A small image autoencoder, trained from scratch: 38949 training examples, 29.2 epochs.
Rows from block 1 of the decoder, named by matrix and row number. Each number is 128 + 24 x the weight over its row's rms, rounded and kept within 0 to 255. All counts start at 0. Numbers have three digits each. After the name is the row's rms in percent of the matrix's.
# conv: 3x3 conv (decoder.mid.1.conv.weight, 256x256x3x3), inputs 192-203, a 3x3 kernel for each
conv.32 065:126126136125148129140125130114146087144136107104148126110179071111136104109109128105146102109145158119130110166147114130123137150130144127154096114166101128135132109121158119141068155145128146116148156219143098197098126120165138141148115129108131176146113101108134107122134144103148092124149140116152118169154152085117137140
conv.33 068:125166146153092119120105106156178122117115126150148145108107159145135107121103154076056127115149130122155133087134142164087132129150109131084157152110082106143062148127140178126134185155108104067144053095197140135146159158142155147126111126144116174074141134096094100139127138135114141152146112108113146150105157154129113149
conv.34 108:137132127129090180129095138141114119166145140117107119144119119118101155138108120159134128128114148107154114118142148137128134121111117114122128088164147149174137118120087129153082150165126115178115151067218119166116142150106138158093153111128133174117122062143152119105135109130137084139133128110118125130144150126130106141
conv.35 095:123123125119136139151152119156123131145097106149157119128117120102105137112109129115068129088160167123115128113075113145159153135120124133142082114219131138114144128109118133121095147132150171106153153194139140191168156129128162110105129136143118172148137103132114144133112120149143094126125143118124125085155131139125086114
conv.36 116:125141137118102110118119123131097152113051142133122147132150113126133141103137132112161132167163139122156174160130126145173130133148125096118108170142187161179152084134127085121173118177131149148133121133151114226111126115132099127128127134127141144180079175119104094120121125135111148120139139095135117141139095132109137073
conv.37 088:126133117116122127098121123131130153127139142168153117099162145134133122147110134133128127123145121141136127132122115099110140101156149148135145067194141091099128089117128143109127154135148153129099148181147138114133172117098081159123124115073128103116178142160129155115146124122106119128124128129145103104153114138141169147
conv.38 098:138176137120123146139121139159121148150104093131123129123130138105105123137134112124149137053108115104119122124132134156162138124158144150126113085142127118114078126159123144145130122173107154205090108202078111127155148152125144151119140153128134212092106255111116165120141141159102097133120129136108154124112100095114091127
conv.39 132:122117126135135133133107115120109116152168137141071114116110112111124139111160136127035120135000146129105118119134132123117141109118119135155155151140163136127163118148106148104078121126116120083151091255188145192163152124115199164095140126097114172110110176117116130108114094139128136120138113138143140111115154116132126103
conv.40 131:116103128141124112115123130150133120107126127139146128120164140143119135121114104094038101124057108126150118130138151159138134121127129129172136091081108133097163086101116095097107100107111137102111088037137143131162130133114130136083108115103108092143121184161111123120137140122150143106126139133143093122110094151118174125
conv.41 086:109140139163130102143128134120074139111130140122123160131136122116171140137163127166104111126096122123101131110187132151113135105146164142107111145139083128153094087133156128125233132120180127095144093159091120109107112100146137095132125121122129116101117106123113151128162138098109126111135111114128130141142119100135092119
conv.42 151:132115135138115133107142144085130119049156127117114118139140137118151123114136101131129170125146139146123122120114126124116104120129144117116090122203122131146148116151096149149136127109143161163148126164105120136106181099101147115127150104123089038092139135121125143115131152119117117134136117134136127127146141117140119119
conv.43 082:133088100100109133136109120122137140158174137112154117125152124152138146114121126123131100142103154146150127154109122130102134135152138132150155132255140138188137119156102139131100127133123126093128172062189117087145097169145149098134077132128160053151196151174087049118140134118117132146150106137113127151099138088114144123
conv.44 096:120128089144148120133150146174126113143125158141137120123134128178156125104093117097000141168116089139146126135135160141126112121125141072096098133131071111176153096138122140157146128134172120094108137109179113146150125136163109146133132158119182103144128159153147091120128158135146135162124114127149146123111130130143165142
conv.45 076:145093108142164137118134138124138137127115147133129144137129139100141105120112109139181162124105091118133124121144170113119129147139102124026088144120130120113134136146152127129103177147116139116082117177116122129138122102130105171119156127113104109112116149165124094130131169126148166155124115109151139134113117079136146114
conv.46 068:144097117107144160115114111138180103145180127089094176124159095145143135161128127108083146145135160121145117122098102125116143141144099132110138166182119109145143153116090123140138152107091167153143154183056088077140153117108117147145141128099122103152129128153120130136135089152118130151115119153109114128129077141154135165
conv.47 096:130125120120127153111154111161111136138085089110064110154155142165124095135125152167162109135112138142125148145122151122159137133114152155144100136174140159178138102091134146191138118118103127130158143145189100100124155116125150103144137117107115145176116074145119117086115117137138077106146090148112127117106132143131111113
conv.48 087:148137137106133115128105140116177110106177140147181126134113129088170154126158095149103170162104117085135126159116149097097101159134126066079139105132142115091119135108136130129172107162126131093095122065152136088143180121148105172162105062138121096146125018170139136131130118123151164147107129133121114150138137136166141152
conv.49 111:138115121116104100126131130083134106154160125128127129137119131131154118119126131154057152149110127142136130121117120117121146135128123118100137115051088119137117140105135157159123114156092096075103042255150096108102137141120132102130088117154079075109158037140142113141129154103117123136118147139114162163134136138135138141
conv.50 113:122137132102138152106137127130142135137140115142155137135128133120111105136121140146156118162000113137105147126136128142121136134133153136176127125164103102229167139114137105105130147096141099049129114217108168139123125121115142173173117117147107180107147186131140087115137126113130118145133109129133133144129119109123075114
conv.51 075:134129090120148149141091116126113140131145157110125092112151138136156118113147122127122149146135136133105108082090126155097137142142117152204156115116180121115126139167150170120049160133116126151112112154139114121137130152143133157150126145126172094090166121150153111138093132131110116147108153140119119122152142116123098123
conv.52 101:122118122112130119130121113137086115164120126131155115126151153139141133117146138166015133183178130149112151124138101135130130147115121137127121161187079135157111096079126120107113118101130118124176172167100108167118135096117140116149145095136174154082148128149137132125132146143125154181126125128138103127136158130128098155
conv.53 120:111142114106119137129125119108060141037097179066123115119104109102134155120127134149180148132115184175127149100131144125138137139132113121136143101087082119122145120149151173161132133125138126112107124180149102120117089138131100074092164148133125100135156170132176140102111132110116153143118143125135142117131127114111125147
conv.54 110:137130135137120144133116132106135123144126100124103135125124102135062108127117119120057077087125129142151133120151132136142138129119113125188135165165133124143161147145148117117130111144144141148160093045089111145112172142116131172118157123132097000100124147144132157137123148153107115069122138126122132136118146100138147119
conv.55 076:130110134120117149125166138152090146161103119145140112117120156152147133111110132162107112167193140115129093129177131131154137131110132149090149128156094122111147135140158116100159147153160116147122123190115188120127147115120146117112108174070121150125157119115136114122130118120132147130117119117126133125124127136160138133
conv.56 071:130139134122125151108141125135091132130129151176120195124128144137138088161127109126125130159148082154129111113113128119080144107117108137150150129146127118115155122140112100148102115116103148129143064098138126129149082122130129108113111115120159175082105105058116147173122095144117151142123144112125173127099167133157110154
conv.57 102:109136143128096129126131131085157131145149130132118138129132134151106098133132143163115134116148130098103127154129127144118111122119131138166150144131112101096103134138122151129125094180090121163144087102142120157193133164144144145118125146148090074128116130135139156153120118103120102128125132099125139119116144112134138124
conv.58 093:089123102138138130114123151148117156124090120151106108143115119140143152086126124138144117152062149133150123117115155158134117148096119129111109116172114151183116105122154153197088132117102130144066093229169132111120141105122142099121136092107105168138095072093119082122154119117144166143140115121113126129131099082102143116
conv.59 080:117138135113156121106159124158124149142174108178145137084136124121167158110133118111141153113173116142105110127144111100125143149126125159129118173147079138143108145135101118190113174163131085082130082116152110152157108115111109136141097109137163121153172156163130102113143122127119146114137148142110139130121121125148083094
conv.60 094:143115106148125154144113155131093122185106087141127160140102128131148095124151141123188169213149125165131142119132141151125106134114150135122145137159137181134115169135121104088160143131129087076101127142070141134148096122105117162139137150127080117124108068148124166135122107149118169132139105115122142118148140125116124133
conv.61 091:118176147110109147145128134131079159148159123164172136127126128141151113117135139143136155148084121133106131135125120115104135143139123100169141075148143112146113154130107119116090141146128162115142186081131120117126142108144123137131153094161138139117144122094125134112130116117123173123126104124129150141111110128110120112
conv.62 083:128107148117187155140144138151123113138091132142149139136124142116129125118099115100121149123154143135109135129099116124161112128147150125132096136152119124140097148100119112238135177118156123107111015200149107122104100117133119112127145155175093145197085091132155110119170108136109148123122143110152128138132175127135130155
conv.63 118:117125131139180123110132156089186107110171103123151098128126134118160122115127095182164109126095133134107137151153136105122134124150128111151139095135147127107130119140107135145141135119107157126144121220105162104099131166137121150170124162134110068156145143116136161127152130135140179142110125123132123119129167140138123127
conv.64 100:139134127158131122080112132130112127137104122143134084142124129150093102124104124139112116138116073125121110138128122107146140152127175125094145161075131179135148124182128130107087086111131157136115133120188139170096102148107130151127125140133099111130129138146083108117140140147144138125142103096135155131114159089129172170
conv.65 082:079128119129174125159147100138112161097158123112165101096116158143152141147127122127060117133180158112126127133097128133136153137139144098104155096104197096166131117122137161112097145157156145141180136063140156109122092108133115137123103178108119134121172087133123119131100101118105121122131125145137156095137121105137123095
conv.66 111:137158160126088112133122118094166129076187108148151127153130138147112123115135115112068159150155092113120126119095134117129158135135155088158136085066112140086136140139136138096145124135123092116123096085136123146161144136093157128105146099082091014111136137173150134125145107133113117095122144134141165164146152122124113109
conv.67 067:182152119090124161121123124145171111131125124105128108116121132123091137138114127124157148132142146119128168122132117121110131103108116153140120100158144136148161111076127168132091138102113140121161084090119089104119122144121125150122117126135107176092114096080137130143138110141115132134169143109138113137126164131136153131
conv.68 099:126134094141116130143123149129112138160158119104134132155125140116128122122130141145096113127106098114123164119148146111100117103126128157137085085133116156156085129125130142127170174167134159154166144163064135125125095124146126131165094128109122119085115109146130138151114112140131128153130118143146140127135147154116114127
conv.69 116:105111120117125120139149132124123158141131144119124135141113110126154117143114121080000120105117128165136112134145143114155115160113144160159164106156087130095110138141125154147135128111132137095134096228148112138166120115119137134145130099131081137099118219141118089150136111128115116117118115102114109128130130110143133111
conv.70 101:118126133138125140145145121123167135136100126149129129131136120114112126133122113130046154095078107120105098128139151141144138121116148129161142106146135132090152125114135158113118120131117124148106155052151111142103111105155138114113128095146126133110104147168139123144136149136104152134115116106134097108085107104146144095
conv.71 060:118110158087127133122130102153107130127153093087124132158121093122107130124124093153118187154120136142094124151149142145130123145115148146133142134122161144120138138079088113110095124108139130122110134122162122136098168112170127108116124132101104118130110135091086142156137077143136106153116121116136116151155139100130108142
conv.72 100:123096125113135132122127137138112149148115100130131114143160099144139112164126137138188130123232200153183125133139120113139123112107136128139119096116110157139122114095093086163088114107131158135079146028139137002118118093153131063123170113138080094108123127127143137125150120135121129167125109133142094139109116128118151132
conv.73 111:119103120123117116146136138180139114133154130152114142112139113127112111114119123110038165134096095116095128129164123137120140136142118142144140121100196112121134131070125136110153116147175120142125115020152134150141125146119111117141116137136126167166134085151134107104124132143136096110108130127157143149141144108113121164
conv.74 118:166141141128132132096122136111113119126190163118145108126120139133119151113127112155125162142143178138154137100122126127148149100108115158152126148057132147103130151132119092092123119116125122107136121000049137122105104129122131137091119119091141101118126175120135124116134139164138107137133148131128144108117103097127122142
conv.75 109:136131118128148121132143112121115140152132095135130144124127130121126142134119154102108080125238121099141101116108119101120124116115105149064131113176109104078133148176124123104131115146137095136125216000151128144105150123096124116170107143140178146139145149128135170174147099107129114127140148160157131106126130182106127110
conv.76 065:152134117146109084115134114084118156157170133130109126096123163118146122144103125078054111142145134120157168093115127140118100143144118180101119159125167157143123149163115161180111112098106140158085096139138139104117110107144127112094113151050131114103138127167147132136158151123136124148114109143132103119120120091122151146
conv.77 142:107161136112139136128119113134111096139124117108117125125133126145106140115126136128255115169184149143137148124136126134136113128120137127055105127195101123188123150147123091113112144142124134159136180098172148154121125133128109106113144102122141184146089000137140108128121119139122125125122138141136105133153089120122149126
conv.78 107:147140127132112106127139143146124140134098141139123124121119129115109135099132116127111115116174124145136116153158130139101141128103134140083127148150135135090153144142135140166159155152118132152108113000149100150142127133144117136113123099119132173151108144164158130127129121133115138127120119143137088150148125106156135107
conv.79 066:121119081136133105101091107110114160169096124139179113128115132127157158144129144131163156157120151136063116128115112103132138120087119116111149139162150133126089081137113133176157087113104117152120174113163175081193108172104097143126128101117108106101097073131112132109127116130142111140159127139124105134134083112147157126
conv.80 067:103134129166087134140114096147145143113136138094137121149133124136118112142132133168102133148152142134142127127138140144124152131119153131109099201032064093131091107122137127152125111162123119074142124139091152109164113143120142128122145139135141174143165144132119168159111139148098126166141099162094103143106150127115127166
conv.81 126:151123141133109160146105134120105151124135123118132139126126121137133145134113127129171131189151145146205159137140164125084128125135134111133130109145113125042111140117134142075147135147173131098105117087079094070087090118122083057146115127117098152115090000146144168137106136138109131128132124128130159133146165131135113145
conv.82 119:126143121141110154129131103107118110157159121136164125124125131131135119131149138139162155151255150136127164146166127108126116122125134154168101116120141136165177130115128159146163094131130138158104121016166161092134132154109103158141124142091146072149152221103141125119134128150118124132130105126114108090131093142109136131
conv.83 112:123112111114129140137108114107085147133079134149148127136142127153113147154135108157164123152170156144190162122127131153096128137120121102141124115064117098123112158120137113096161144137097119105086128057073092079103112093132116082156132107128125157148148086174134139129132157095122134125133130128125091148145168131110177123
conv.84 120:125134122137110148150125143124190142144172135129170121144128138117144132130112126142111125090139128154108121127123141128108128148127130121113139106120102152093132096150136158151143108149144126104137102057127097115147151132152152110125094157118159094127145186172132189111156142099116146118147121135127139124132113125117160149
conv.85 106:099132121128122134133106089113106130090103110113112133141118133143122150115152151136201151074153143149112138123114147096153105129126113132084143159082178141151143097092136073100109104083079126098146093122139165112135167128147131106074139104099122074116097069112150102099135117118123133132132117133102112122101142129115112113
conv.86 065:105113121128099113130139136119132107058113085146091115126149124110102120107099144107092130131115094122165152106168155090114146127123144141107090112085083124157108126133118121129140122057057126132153143085131148105131128160146158105154146124146059111112136117077145117124108130123132127139122124134075089116088120148117164118
conv.87 105:135155117152113140126133113139158130135155154148172135117161120106108141138145124104061117067071093103086101156129138123145140127096149146151154079062062115127081147139129105215137110117124144191144154189154115137128127146121113162115132108100119063126101062123124117128121137127141134153138101123125130105163148140137082133
conv.88 073:173135116128136090116117135063075084099174090126094088159103113122191172145157131123169123132083145118119132093133090109170115106116079151122111128101080079137157138087180058165169113133139086170124132104156148121108127146139146117139130133136143117114147101129121133152114149141140183126118168124110138109139115117138124097
conv.89 092:132134132128135126096096148140159154154185143120129117118152128116155126139138119110133122123206113125120140113141126112123100128140118135146152119144181099126142149122101144139187096110127144154140103107079088092131137170111110125126147109130140000118163047178117114114101112140126125137146154150119105090145080187140122124
conv.90 090:106122126114120151137117144146138149127119153095101156121102155148121125122126143076162120149205096145081120135125130134165134123130129131159139182087144164165129134174106173121144099090121139148095117126095128111161123132116154147155096126142131140098098155117114106109129121130145159139114124115122133123123105150111066139
conv.91 101:128134164124157134155144112145122117175182109152162122124160085153145053131100120127115100126117130120123141118135108165135131127135140120133179119102077121122168116126144126119134130158165111169175157149135114117092159134115179121100155130165142143125128121101143123135123086141135139114126123115137167151127161120132110132
conv.92 121:133118116141091119145112121104120125071142137124139105135144123136136126131136105129161156160152115126136121107134133130137121150143112131139132170146176126141123140136106129113154124122137131153101120159105115118073119129116135134126117127127108080112126216126108124132120113145110128134138131135130099135159095111132162127
conv.93 061:134107119048073106134140125128136134109122147142132080136123130138105148105147141132124161138165114132110136118148112092102123120154143119098125204163114139104139085152131111132118131136134134127113106079142177104154160106110132096140148101152145203090131101140112091191133127128166146116094129110118091122110112103159137112
conv.94 118:111142156142127101113134114123115122132097146110123107139082122126142149101146144135112133172131115109106134115142142127145133134098130116145088112094166168123130126111141135132153128148112111129170071224174121140146145127133147113131111115118140071148147184098138155114151117149132118120127129143106140129136162094133141105
conv.95 076:174104146138173104125099101137136142080169146144103129143121112118177089124122143133104117140129125132146117082042092105131143103117080133121154133105131143154153134125111148153096118119144121105120110016094144108128161148104149111111127113125173093135139136140109092108134131116142181100132134119138169126131120134121085109
conv.96 069:152103148118146152134173124128091125106110160123117120156124119140121146139132152154171120149118100149125125114152127109129110139099114100072128064106163157149099162127126136126210095149124170098167102121172152120106107160104136128091123118118159168109128169082107131126139156118139104136138117136143115154166145122147146126
conv.97 110:114125125131136111109151137158077132095063136103107146125162132145132130108115127174131141147076157125179126127114100125118108149125133134101137109059078135146115131108108092152102080115102128099097116165055108077083146146145122063132112094113111120075075017089145112132148124115136164149117131130142116123128105136119119154
conv.98 117:113127145123147113152108130071097127095147132135129127126099114148145176138112135068072133099078150103129141134150134126134105129135140145134167152163120158149146134122120174170132108132132079134127131236153121115156111114141150154117152133138076108122101194138085073124134128142142144144113140121141153136150088107130148130
conv.99 070:117109122127138138161123103164109163141139172107146132136123118107106194140150101166082097149144113109145142142121143113128140109144137179136114119164078135151169108125072112191097122120095127123131111082157128120126111149119110092122146117144106184106134123138147089127141124145185131125106136140098134113109148111133122113
conv.100 085:142153150111196159124148154133111087098100130105129146131125121159120136103124108134170126126126100148114118103132152128161123118100127116136140075059118114157132135139132121119108141127092120132135088135133175073148133134133150094090130119142149119126171116156171164149134121131119101123127138141147138126171131116142111128
conv.101 104:143142143125130088122151125091115106099153117124130121121140112124119117147129117076065071117034123141141102127134087114151167137108160124127137118162076147196165151160123115116075128135153158187132172209159105159156163175109140121115154138128154222086126031111142106128120128155136100149126107116110139167140137078118141162
conv.102 090:133068129132133118155108122097115155108132147129171128154132126119104138116157117104129139145063122140059124131137122118076136133154156132118108199096140119089105151161126143110049106117108119150141122085129175183116102109115082120090129149135115092111161075102151107155126126133115089141104138148145162128112118090136109153
conv.103 104:127138133112164141142124138110117134131089105135119127158150142129121065117132127163169155141145163148138142114093081110103125145139120134129137158179111176117120129175143162093062130110095123111073084101140125110077146129135128134132140136116087194095111031093080109118129132117116125115138138118129128131130166160153137145
conv.104 062:135128114107116108120160142123139129135128131082142113115138124136150164129124136081149077071135090134118120164152135118134116146117147107106128118115124132123105125158107124066188111142164130166099084131086100143146107125115091126113099102114134127160148132148151125101102147158109137127158131143120148146130119120162114133
conv.105 085:069128124130129163130144125173148097168087134122166089109136149127077145123125122167198131107055129125101132129144099125109133124135111115081098131156141154128163119109137151170081104121160154127125130120126123142137117181130122137130126123125094151147149121113135129113123126121099138135123126138122151131158143150115074144
conv.106 066:134119136165097102138158141138113125112161108097115131115129108156139155120128139142139080090130152148095120128124129130132109125121124120035144100172155142152140140077169175112124168198132145137157123141120136173128106127127140141121117121113124162128125126108128079111122129114120118138121103116116156130111094120150121145
conv.107 073:109130106117118137131120133167171133151147125134114115154096086109120147145128154129105107125142155158134155102145142152104109144118132149147152161161125136105150130158158180109218163132139084137154124050112092126129125125134149144127127128103150118156122127143115098134136109093141094137128107115133150109126144141127137136
conv.108 090:141147117136116162158085088118115131109089107111125100122147129107127096130109115126121116103125104137131086149160123149155127110124128122131133078105132118145169148153108164120129110107107090142070150110113124208181136105112180123115170128115133122146133184128082095112095082121107154143162128133140135162120159123132147129
conv.109 099:105117136103133136113120151139121109123135137137168126129142097095135118100141130138167152163136126131137137124141143125125121119129127130164112095180134101080127164094130169154109111099125098032107103142049131069094199131116142148146119146119134243159155061167124137105156161115093105094149145136145157156159134120129127143
conv.110 103:137120107130136147142139112142102114122119174124150150124120123096132116134132135146151146123059131152143133128132135143153126120140124148104097114149051110139151130119153141201164139153156084143109143133133078137118076062176110082168135112119114089087157081171156132142101125118116146135135134098124103105110139151121104130
conv.111 095:120113161143127154114110130111159141159130163120128119127132118115137132144127118092042130077084122137116149111136133117130102122123112128090194089097103153178148100111128144113128142120151107086134099189091117103117098142125157159140130167123121141093136148116126096139115117111144141123133110110107086137139138129133117123
conv.112 153:152096129146142146094114105185113173115080111141135150125141134121153123148139126167184102158110145148112131140141131155186134118164142098150122109070091144101119111129157112142159136102122140104142110046119130114126094163135122110127115150127166187176179129182170152123110124095100113140150118128161123108144182137102130128
conv.113 078:125117100131106101131142147119133140114157131125132157124128115142153076119144118153172130140054145126088120125126112132109144119117125114138141072053113117150157147094123120158091113127124150088148191142163152164147123150150156118102140118122139104134152114125132073133097109141138144114142116090139111141114108090125153110
conv.114 101:141088093129147105101083125105161133112153123108119120138134128103127124130126110095171109058000131137146130127123151117112125100140129117084145144137144114100170131149119113097101168115112121140163076063120093173138146106153158133128130132142115124123076155110169087124113147118142151115111137135121151107130078136145075119
conv.115 139:107119127127128128133127140140168139136230141132197138127116136134128121139126117027000134064031116143119099141103146103122144115132132105097097092106107116130093105143113141179142119134151141151085143098147118141139124103107137167092133111099115071134116107144114113131114136129143126163153135134150139120140144131124143125
conv.116 113:112117138130099153130132129120114144112145143111101147145133134112113128139121133110000101109036124137158110115098134132119119125120136131184139166079175108181129142138114106117104138089147090067118122203134171093137122110133125145127129138140122196149129113139121072121126117122112160128126138138107123141119147118126155130
conv.117 075:101153137136122068112114134084135133102081117116148148150129134115085142114143119091062157144148142095138139164105136127146131153136143140177108113048120100111080110160087142115195144130151106019151130084198118220099069115151138115153134111144097092089124145142167118148135166128113109136108127149112127119129120111133112138
conv.118 069:134168154125145156153102097108116112117066133157143149120106139123137131152124129128182089108159124122115101103117095133127115099097138113161150144091161141105155137110134138152077130118104125163076132166154113119115110134152154097122130161147088204153087123047129185132132141173131149145136132100188131160137113137105124125
conv.119 137:140142120109113129105098107162087111133141111147145124117132124136122129108112136142135151152151160128141132134131118141118139137123130140147156188133172146140152125155146151148134133109094122089098145074108170146112125121155157105129151134105103097110074071091136182131126115123118098095141137133148125129144146160153122143
conv.120 112:126142135094137140114093102126110140134188131114128112139113138135109118131123142102080124125000132078134139134135127118138123134143122142152130148127152171126122163128127196193164099104109107099116105000156143136093107124147112120126106124114128159121211103135106123123139135125091081093129131149123147129146129106143082129
conv.121 109:129121124128138126102139120125142128101129157107127124130124127145123141106122124140150127106080145091100129139118119102129097139120127099065165161157147157255121131109139168141132157100110120099120144068146148065112123135144149113125095108110147135126172211132083044103127102105110123113095143142130154122121128131122113141
conv.122 069:169120101083149109158115107192105126137103136111126133138094130146152109143133139208103104092149168147152157102130119133112128125113103117120130083077095146134128145137177107153086135114116119109125143201104074100138168100144125128158102121113131161101129124104147152099134139128118179126134151127133106166115127147105108125
conv.123 096:129144125141099151127105146124195120152154123113109112131131120106111104133149115141065131137178103127132120120132137119148127137142128080112114120137146142126120113146124166111101135146110144096109140108116144084126083142128125156193101135150127049138121164143146166129120113117117144141132088122142147165124101147106123120
conv.124 122:135128128099120122130141115134133127122110116117107125124114118109122130140114138129095150111108089124117128123132131140164145120122105177158171184114166141121156137173135172135070127092057102141135061244092105143137126140138122129131126136137106126102133146083136136132130132128125123112108123117126146111129127124148166132
conv.125 089:131148148111122123153124144144114131151027141157088121143120132149135120137138131146129140110104139135138130167094131090179136153124099084102075182117131137102111140114128069083107132108130122124110090247130080166116183107148106105125175142131128159136043095097118120158135142108152158116144119106132109136115091157120147128
conv.126 108:116117136128137128114127131156148127173159186115150125143158129131115154119122141191151115105148128123130117128138159132119113119133127114089104149161147140104142131147136148118098144121123117139119098000147135137139143094133123131125123133095114099119144122145157152138125122121146108120133140117140124141116104113115153118
conv.127 133:105140126117129150147130135155159136127183133124124125123115113107147120133124119137143112121078128126101114144130159113128120136153127136118106099027122128157088117132124113174173130109159166140130204255115110108100130145124142145143131107140142080139122152146118133128116135138156156136125127125116100152116090109117145115
conv.128 169:123119131128130138120134149098152116083212174070136110139131114117121134118137119125099128094158110105116100127137120111162127136116144089105119107117088104143128087108107122160099101113106122146106154176207132132120065147102092120117104104092105078127120152175098067097108138121141132147139115130112145146107107127087109108
conv.129 101:113145133145168100142154143150166136147105145101088132131126137137099134102127141147149138173115110126122123130141127161123120152121117132111114106159109116126100144108138214089172109108138138087129105132120209110142156159093165139133169116144189122117151110078074131159116112132154135145130153137128107131142119131093098138
conv.130 130:130135127109127128134121121118133127128064122132133124159122112100162122141123132127133136152092132132129133117153139150127105130137132145127114139055091149109145122138123118152098142107138147143134058255115136135144120119133095130146116125141089114108119176098123147104123115136123154143107131122129067116129141129145117121
conv.131 072:112137154162150150126125114128090092135143077146170138117122101118186115135130133136160132130139106139104115072101103126118096085108126146110149081118207090099116131153079119139117155182124154112156180095153106115169169116132136109111137097143145157105131163137139122110112134125131171110142128108108119136139152121110091129
conv.132 088:141113142139139137124144119104125106150211163132137104135127131130130134131125128153206132108204180160123137141131121165137130114123116155146146160167160170107125093109163120105154142101136124132125181124099120139104129122159104116108157156110133144148155215178159142122134137149133113122158145134144150121131128105121145129
conv.133 114:156114130147123133113145128130089106098162117123126143149152151070166113125130136128123156150127098111121132127137119145127124117141134158115149103097130142153119115102104105130149129134093123089152047227148122154142165104151185104149142131120146071104139154093134122124134133102102177149115119120155100111139125124133106113
conv.134 128:115131150124129132118121125128134133108101126111144124117108131139168108158137139132179123133229156182148159147135122144105115134137124123117124135130133147147138137149110130106073104128117139146106130187109102014070132095097110110087112110107111119130088165116157138139117133131143160096108132160132099155122121111141106151
conv.135 107:124130122118148132146145134142114106125133148117159133133145121114170120111117123104180152132104138107086127112104128115127123129146158103141143079117168126140126137162138128138148130096129149097102121135030141145148128124110100111122131143128141162140095066121128118117143154099127130136127115125144124112162128121112138134
conv.136 116:132131133121144135128143122153134168146143126141109139138142112108123116112135137054115107104062114111107131126152127141139141122127123114058152115157147130155122165163143146144159142143105082120115075255131127147134124130096143141119166132131140193117129137124109119109115114129102125131121136118148130158129140135124112144
conv.137 107:118115142162137129126127130117136130140130149102156130124125146136131114125131115121122119119152132118116109129140145131116118119117114165097138154167147103143143116133138089177229140123090138150145081065163146193144116100139109105155128112158138086126160078087135101136128124140133137150136136139125120138117175116143139119
conv.138 122:118117132121110148132118090164187156152142131135169097160145136133117139150158141080086114085167114113133093104136117139139117126118117188127174127169125106126132141148103191199136143135084097132141126160194123109109110153087148159123158103100124192122129113165126139132143125133112114107120141142087122117126110087136124134
conv.139 084:137122127093147127135134152120142126110101181106105131152116118145093191136137126117188126131145122128151130135146134132113127130128119116074099110138125100133102095096131127156164099114142143100095075018048123096101138157143128127157137103133145153148160115097137161157112096136123112148133106125138105188120135103131110142
conv.140 099:116125118123103140106126146111133135105124139132164145154121132126125113130118130168129142114206142133195183127141118131097129139138132088175124144219142137147161135142121190157100092089143157150098162029075125035080147120126106146171169158158137152102158074121120129119134119113122159135134124143138098109122143116131148138
conv.141 073:110131132128078143129099108094087114125134094120149130128102148139091124142119137143148133110145118133149121147106148120128114135133141088168120120109170168070125142163116141139143109089101131141139082033095100144138140116142126130095149107174150169129114134102119163151126072123137083130103113120130117098138119140117129100
conv.142 090:134131126122174120127105090154138135114109119138128126103117118111110145131121138137121098070091126130169121142104143108084109131142110123128118116201136119097132155116125072150122114145126112068112181118141164095141131123106113103113120137135156098154140126132108136091126088121148114121143133120114078107097183160152173144
conv.143 098:130132134151151153127119131117139105132124133123158112117118141115130105166174135138000115148127140162138121137101127115104126130131127130214137168008104128017116115166155145120094107135106088067102108059104108104127123150114120149131108136153125126114117212162157230154122121132116124133158111130129104141130163101138132143
conv.144 095:147111140131136143100102133117121133115107114092139142131137148141116141141144126127138163143195162143137136132118097094094106091107140134080140165121134119166176103105088125117114120125099123084099129254148140101116098123158124137120122135110124066110115138188131142117129141131128164134133137129130125120142127134124158150
conv.145 129:136126118137101118142110142123122122115117134120128102124124144149123133141136134144197153138196157132152152155146151094117134133162124164088148167124173117141149144110122076102150110148140131150134178000153114137114112126127080089137146100130147151126131131133152089139142116120148125124130111130112088143118103132136123136
conv.146 117:125131121149110141137139135107106130135135149137137150129128121146148146149119109090078116073130155138152151148120131131124128146109136135123156129109134120166110132138117059133131120146146151123130134003134122134145108113107128169112126108144113085146128171148162142129120135118120134126118107129110106112113144142133130148
conv.147 086:136138119112139103086131110093116112114147133132175092155129158107137158111124138139101149137191106118126129141126128129138129117123126105067147118044148119070180095148099175130145122173105124127112081102106183127152115130145140122133132119129116162090146129138132191130127169110151146150123133147124110106113080148100116095
conv.148 139:129107139132125109130130155062118132026181125070100123135137133130167156134119132113156155083105101142159129146144127111108104143132129139096126127131113138125142080164111121108164070136100118172124106171135122118134136118125124134136119110142107137102160028132143144138128136117110160143132133130128117089155108100138138170
conv.149 139:118119126129142116149133111185130145102156131109123137145128149130142120135125127106232123122145090130114102143115146123120128134104129132198098203061122152155123096172104121132125125142112141144158157017105114135126136105122114094119120128145135095167088144136103099135137097128138144110139132117115104124123123149140147134
conv.150 094:134139140128097115100125142148158115085091141125159125114130127128136142148113119143106140127134117154134095110111132112123147104123133079113095106125135109117097124114134148125144152159135087128154104219069064080122126121119115116148105124134163114108110000118138140151149150115128124135109115116130109105147099098109106126
conv.151 082:121126116085115154140130116105179170131135116124142088117108134141157112108153112160085173157157126149125150087130142081141126128140114099121102108080151118156102104129140162093080116135137128145102159129098156118156102153132100165160098138100088056106153111115130098150132136132132135136148158111118113138147134132109111089
conv.152 112:124157131140144122120140140119171125119152122111138119149120127131158148124132124098110111076130135127154140119124095130152133145135140108104173095192056141124143121152153149130041108120115144176127094144140159142119150105128114146112122151107141134119142187169130140172108116138137175131127128115125108112117146119125164145
conv.153 139:122132131150122127119140115107120141111135130139113122135127135139132126124111123144137141151229154154144141130115143115115119142141123127140104163128115152165127131139117102146110125126122163125129202000171148109140109100129125134131102138127110094134160138143131144129120133130138121136129130136126111127144097121110119126
conv.154 093:156126109148128102103114131143114129104097152102110131124132146149210152139100132108140146151153131149144120113121114089133108108113120146074107226146112140149149114127108112105156118144154137082147095255106139098145126137136104098145115126129107200125145192107115084130136119123135126117151119124147144128120123117125149125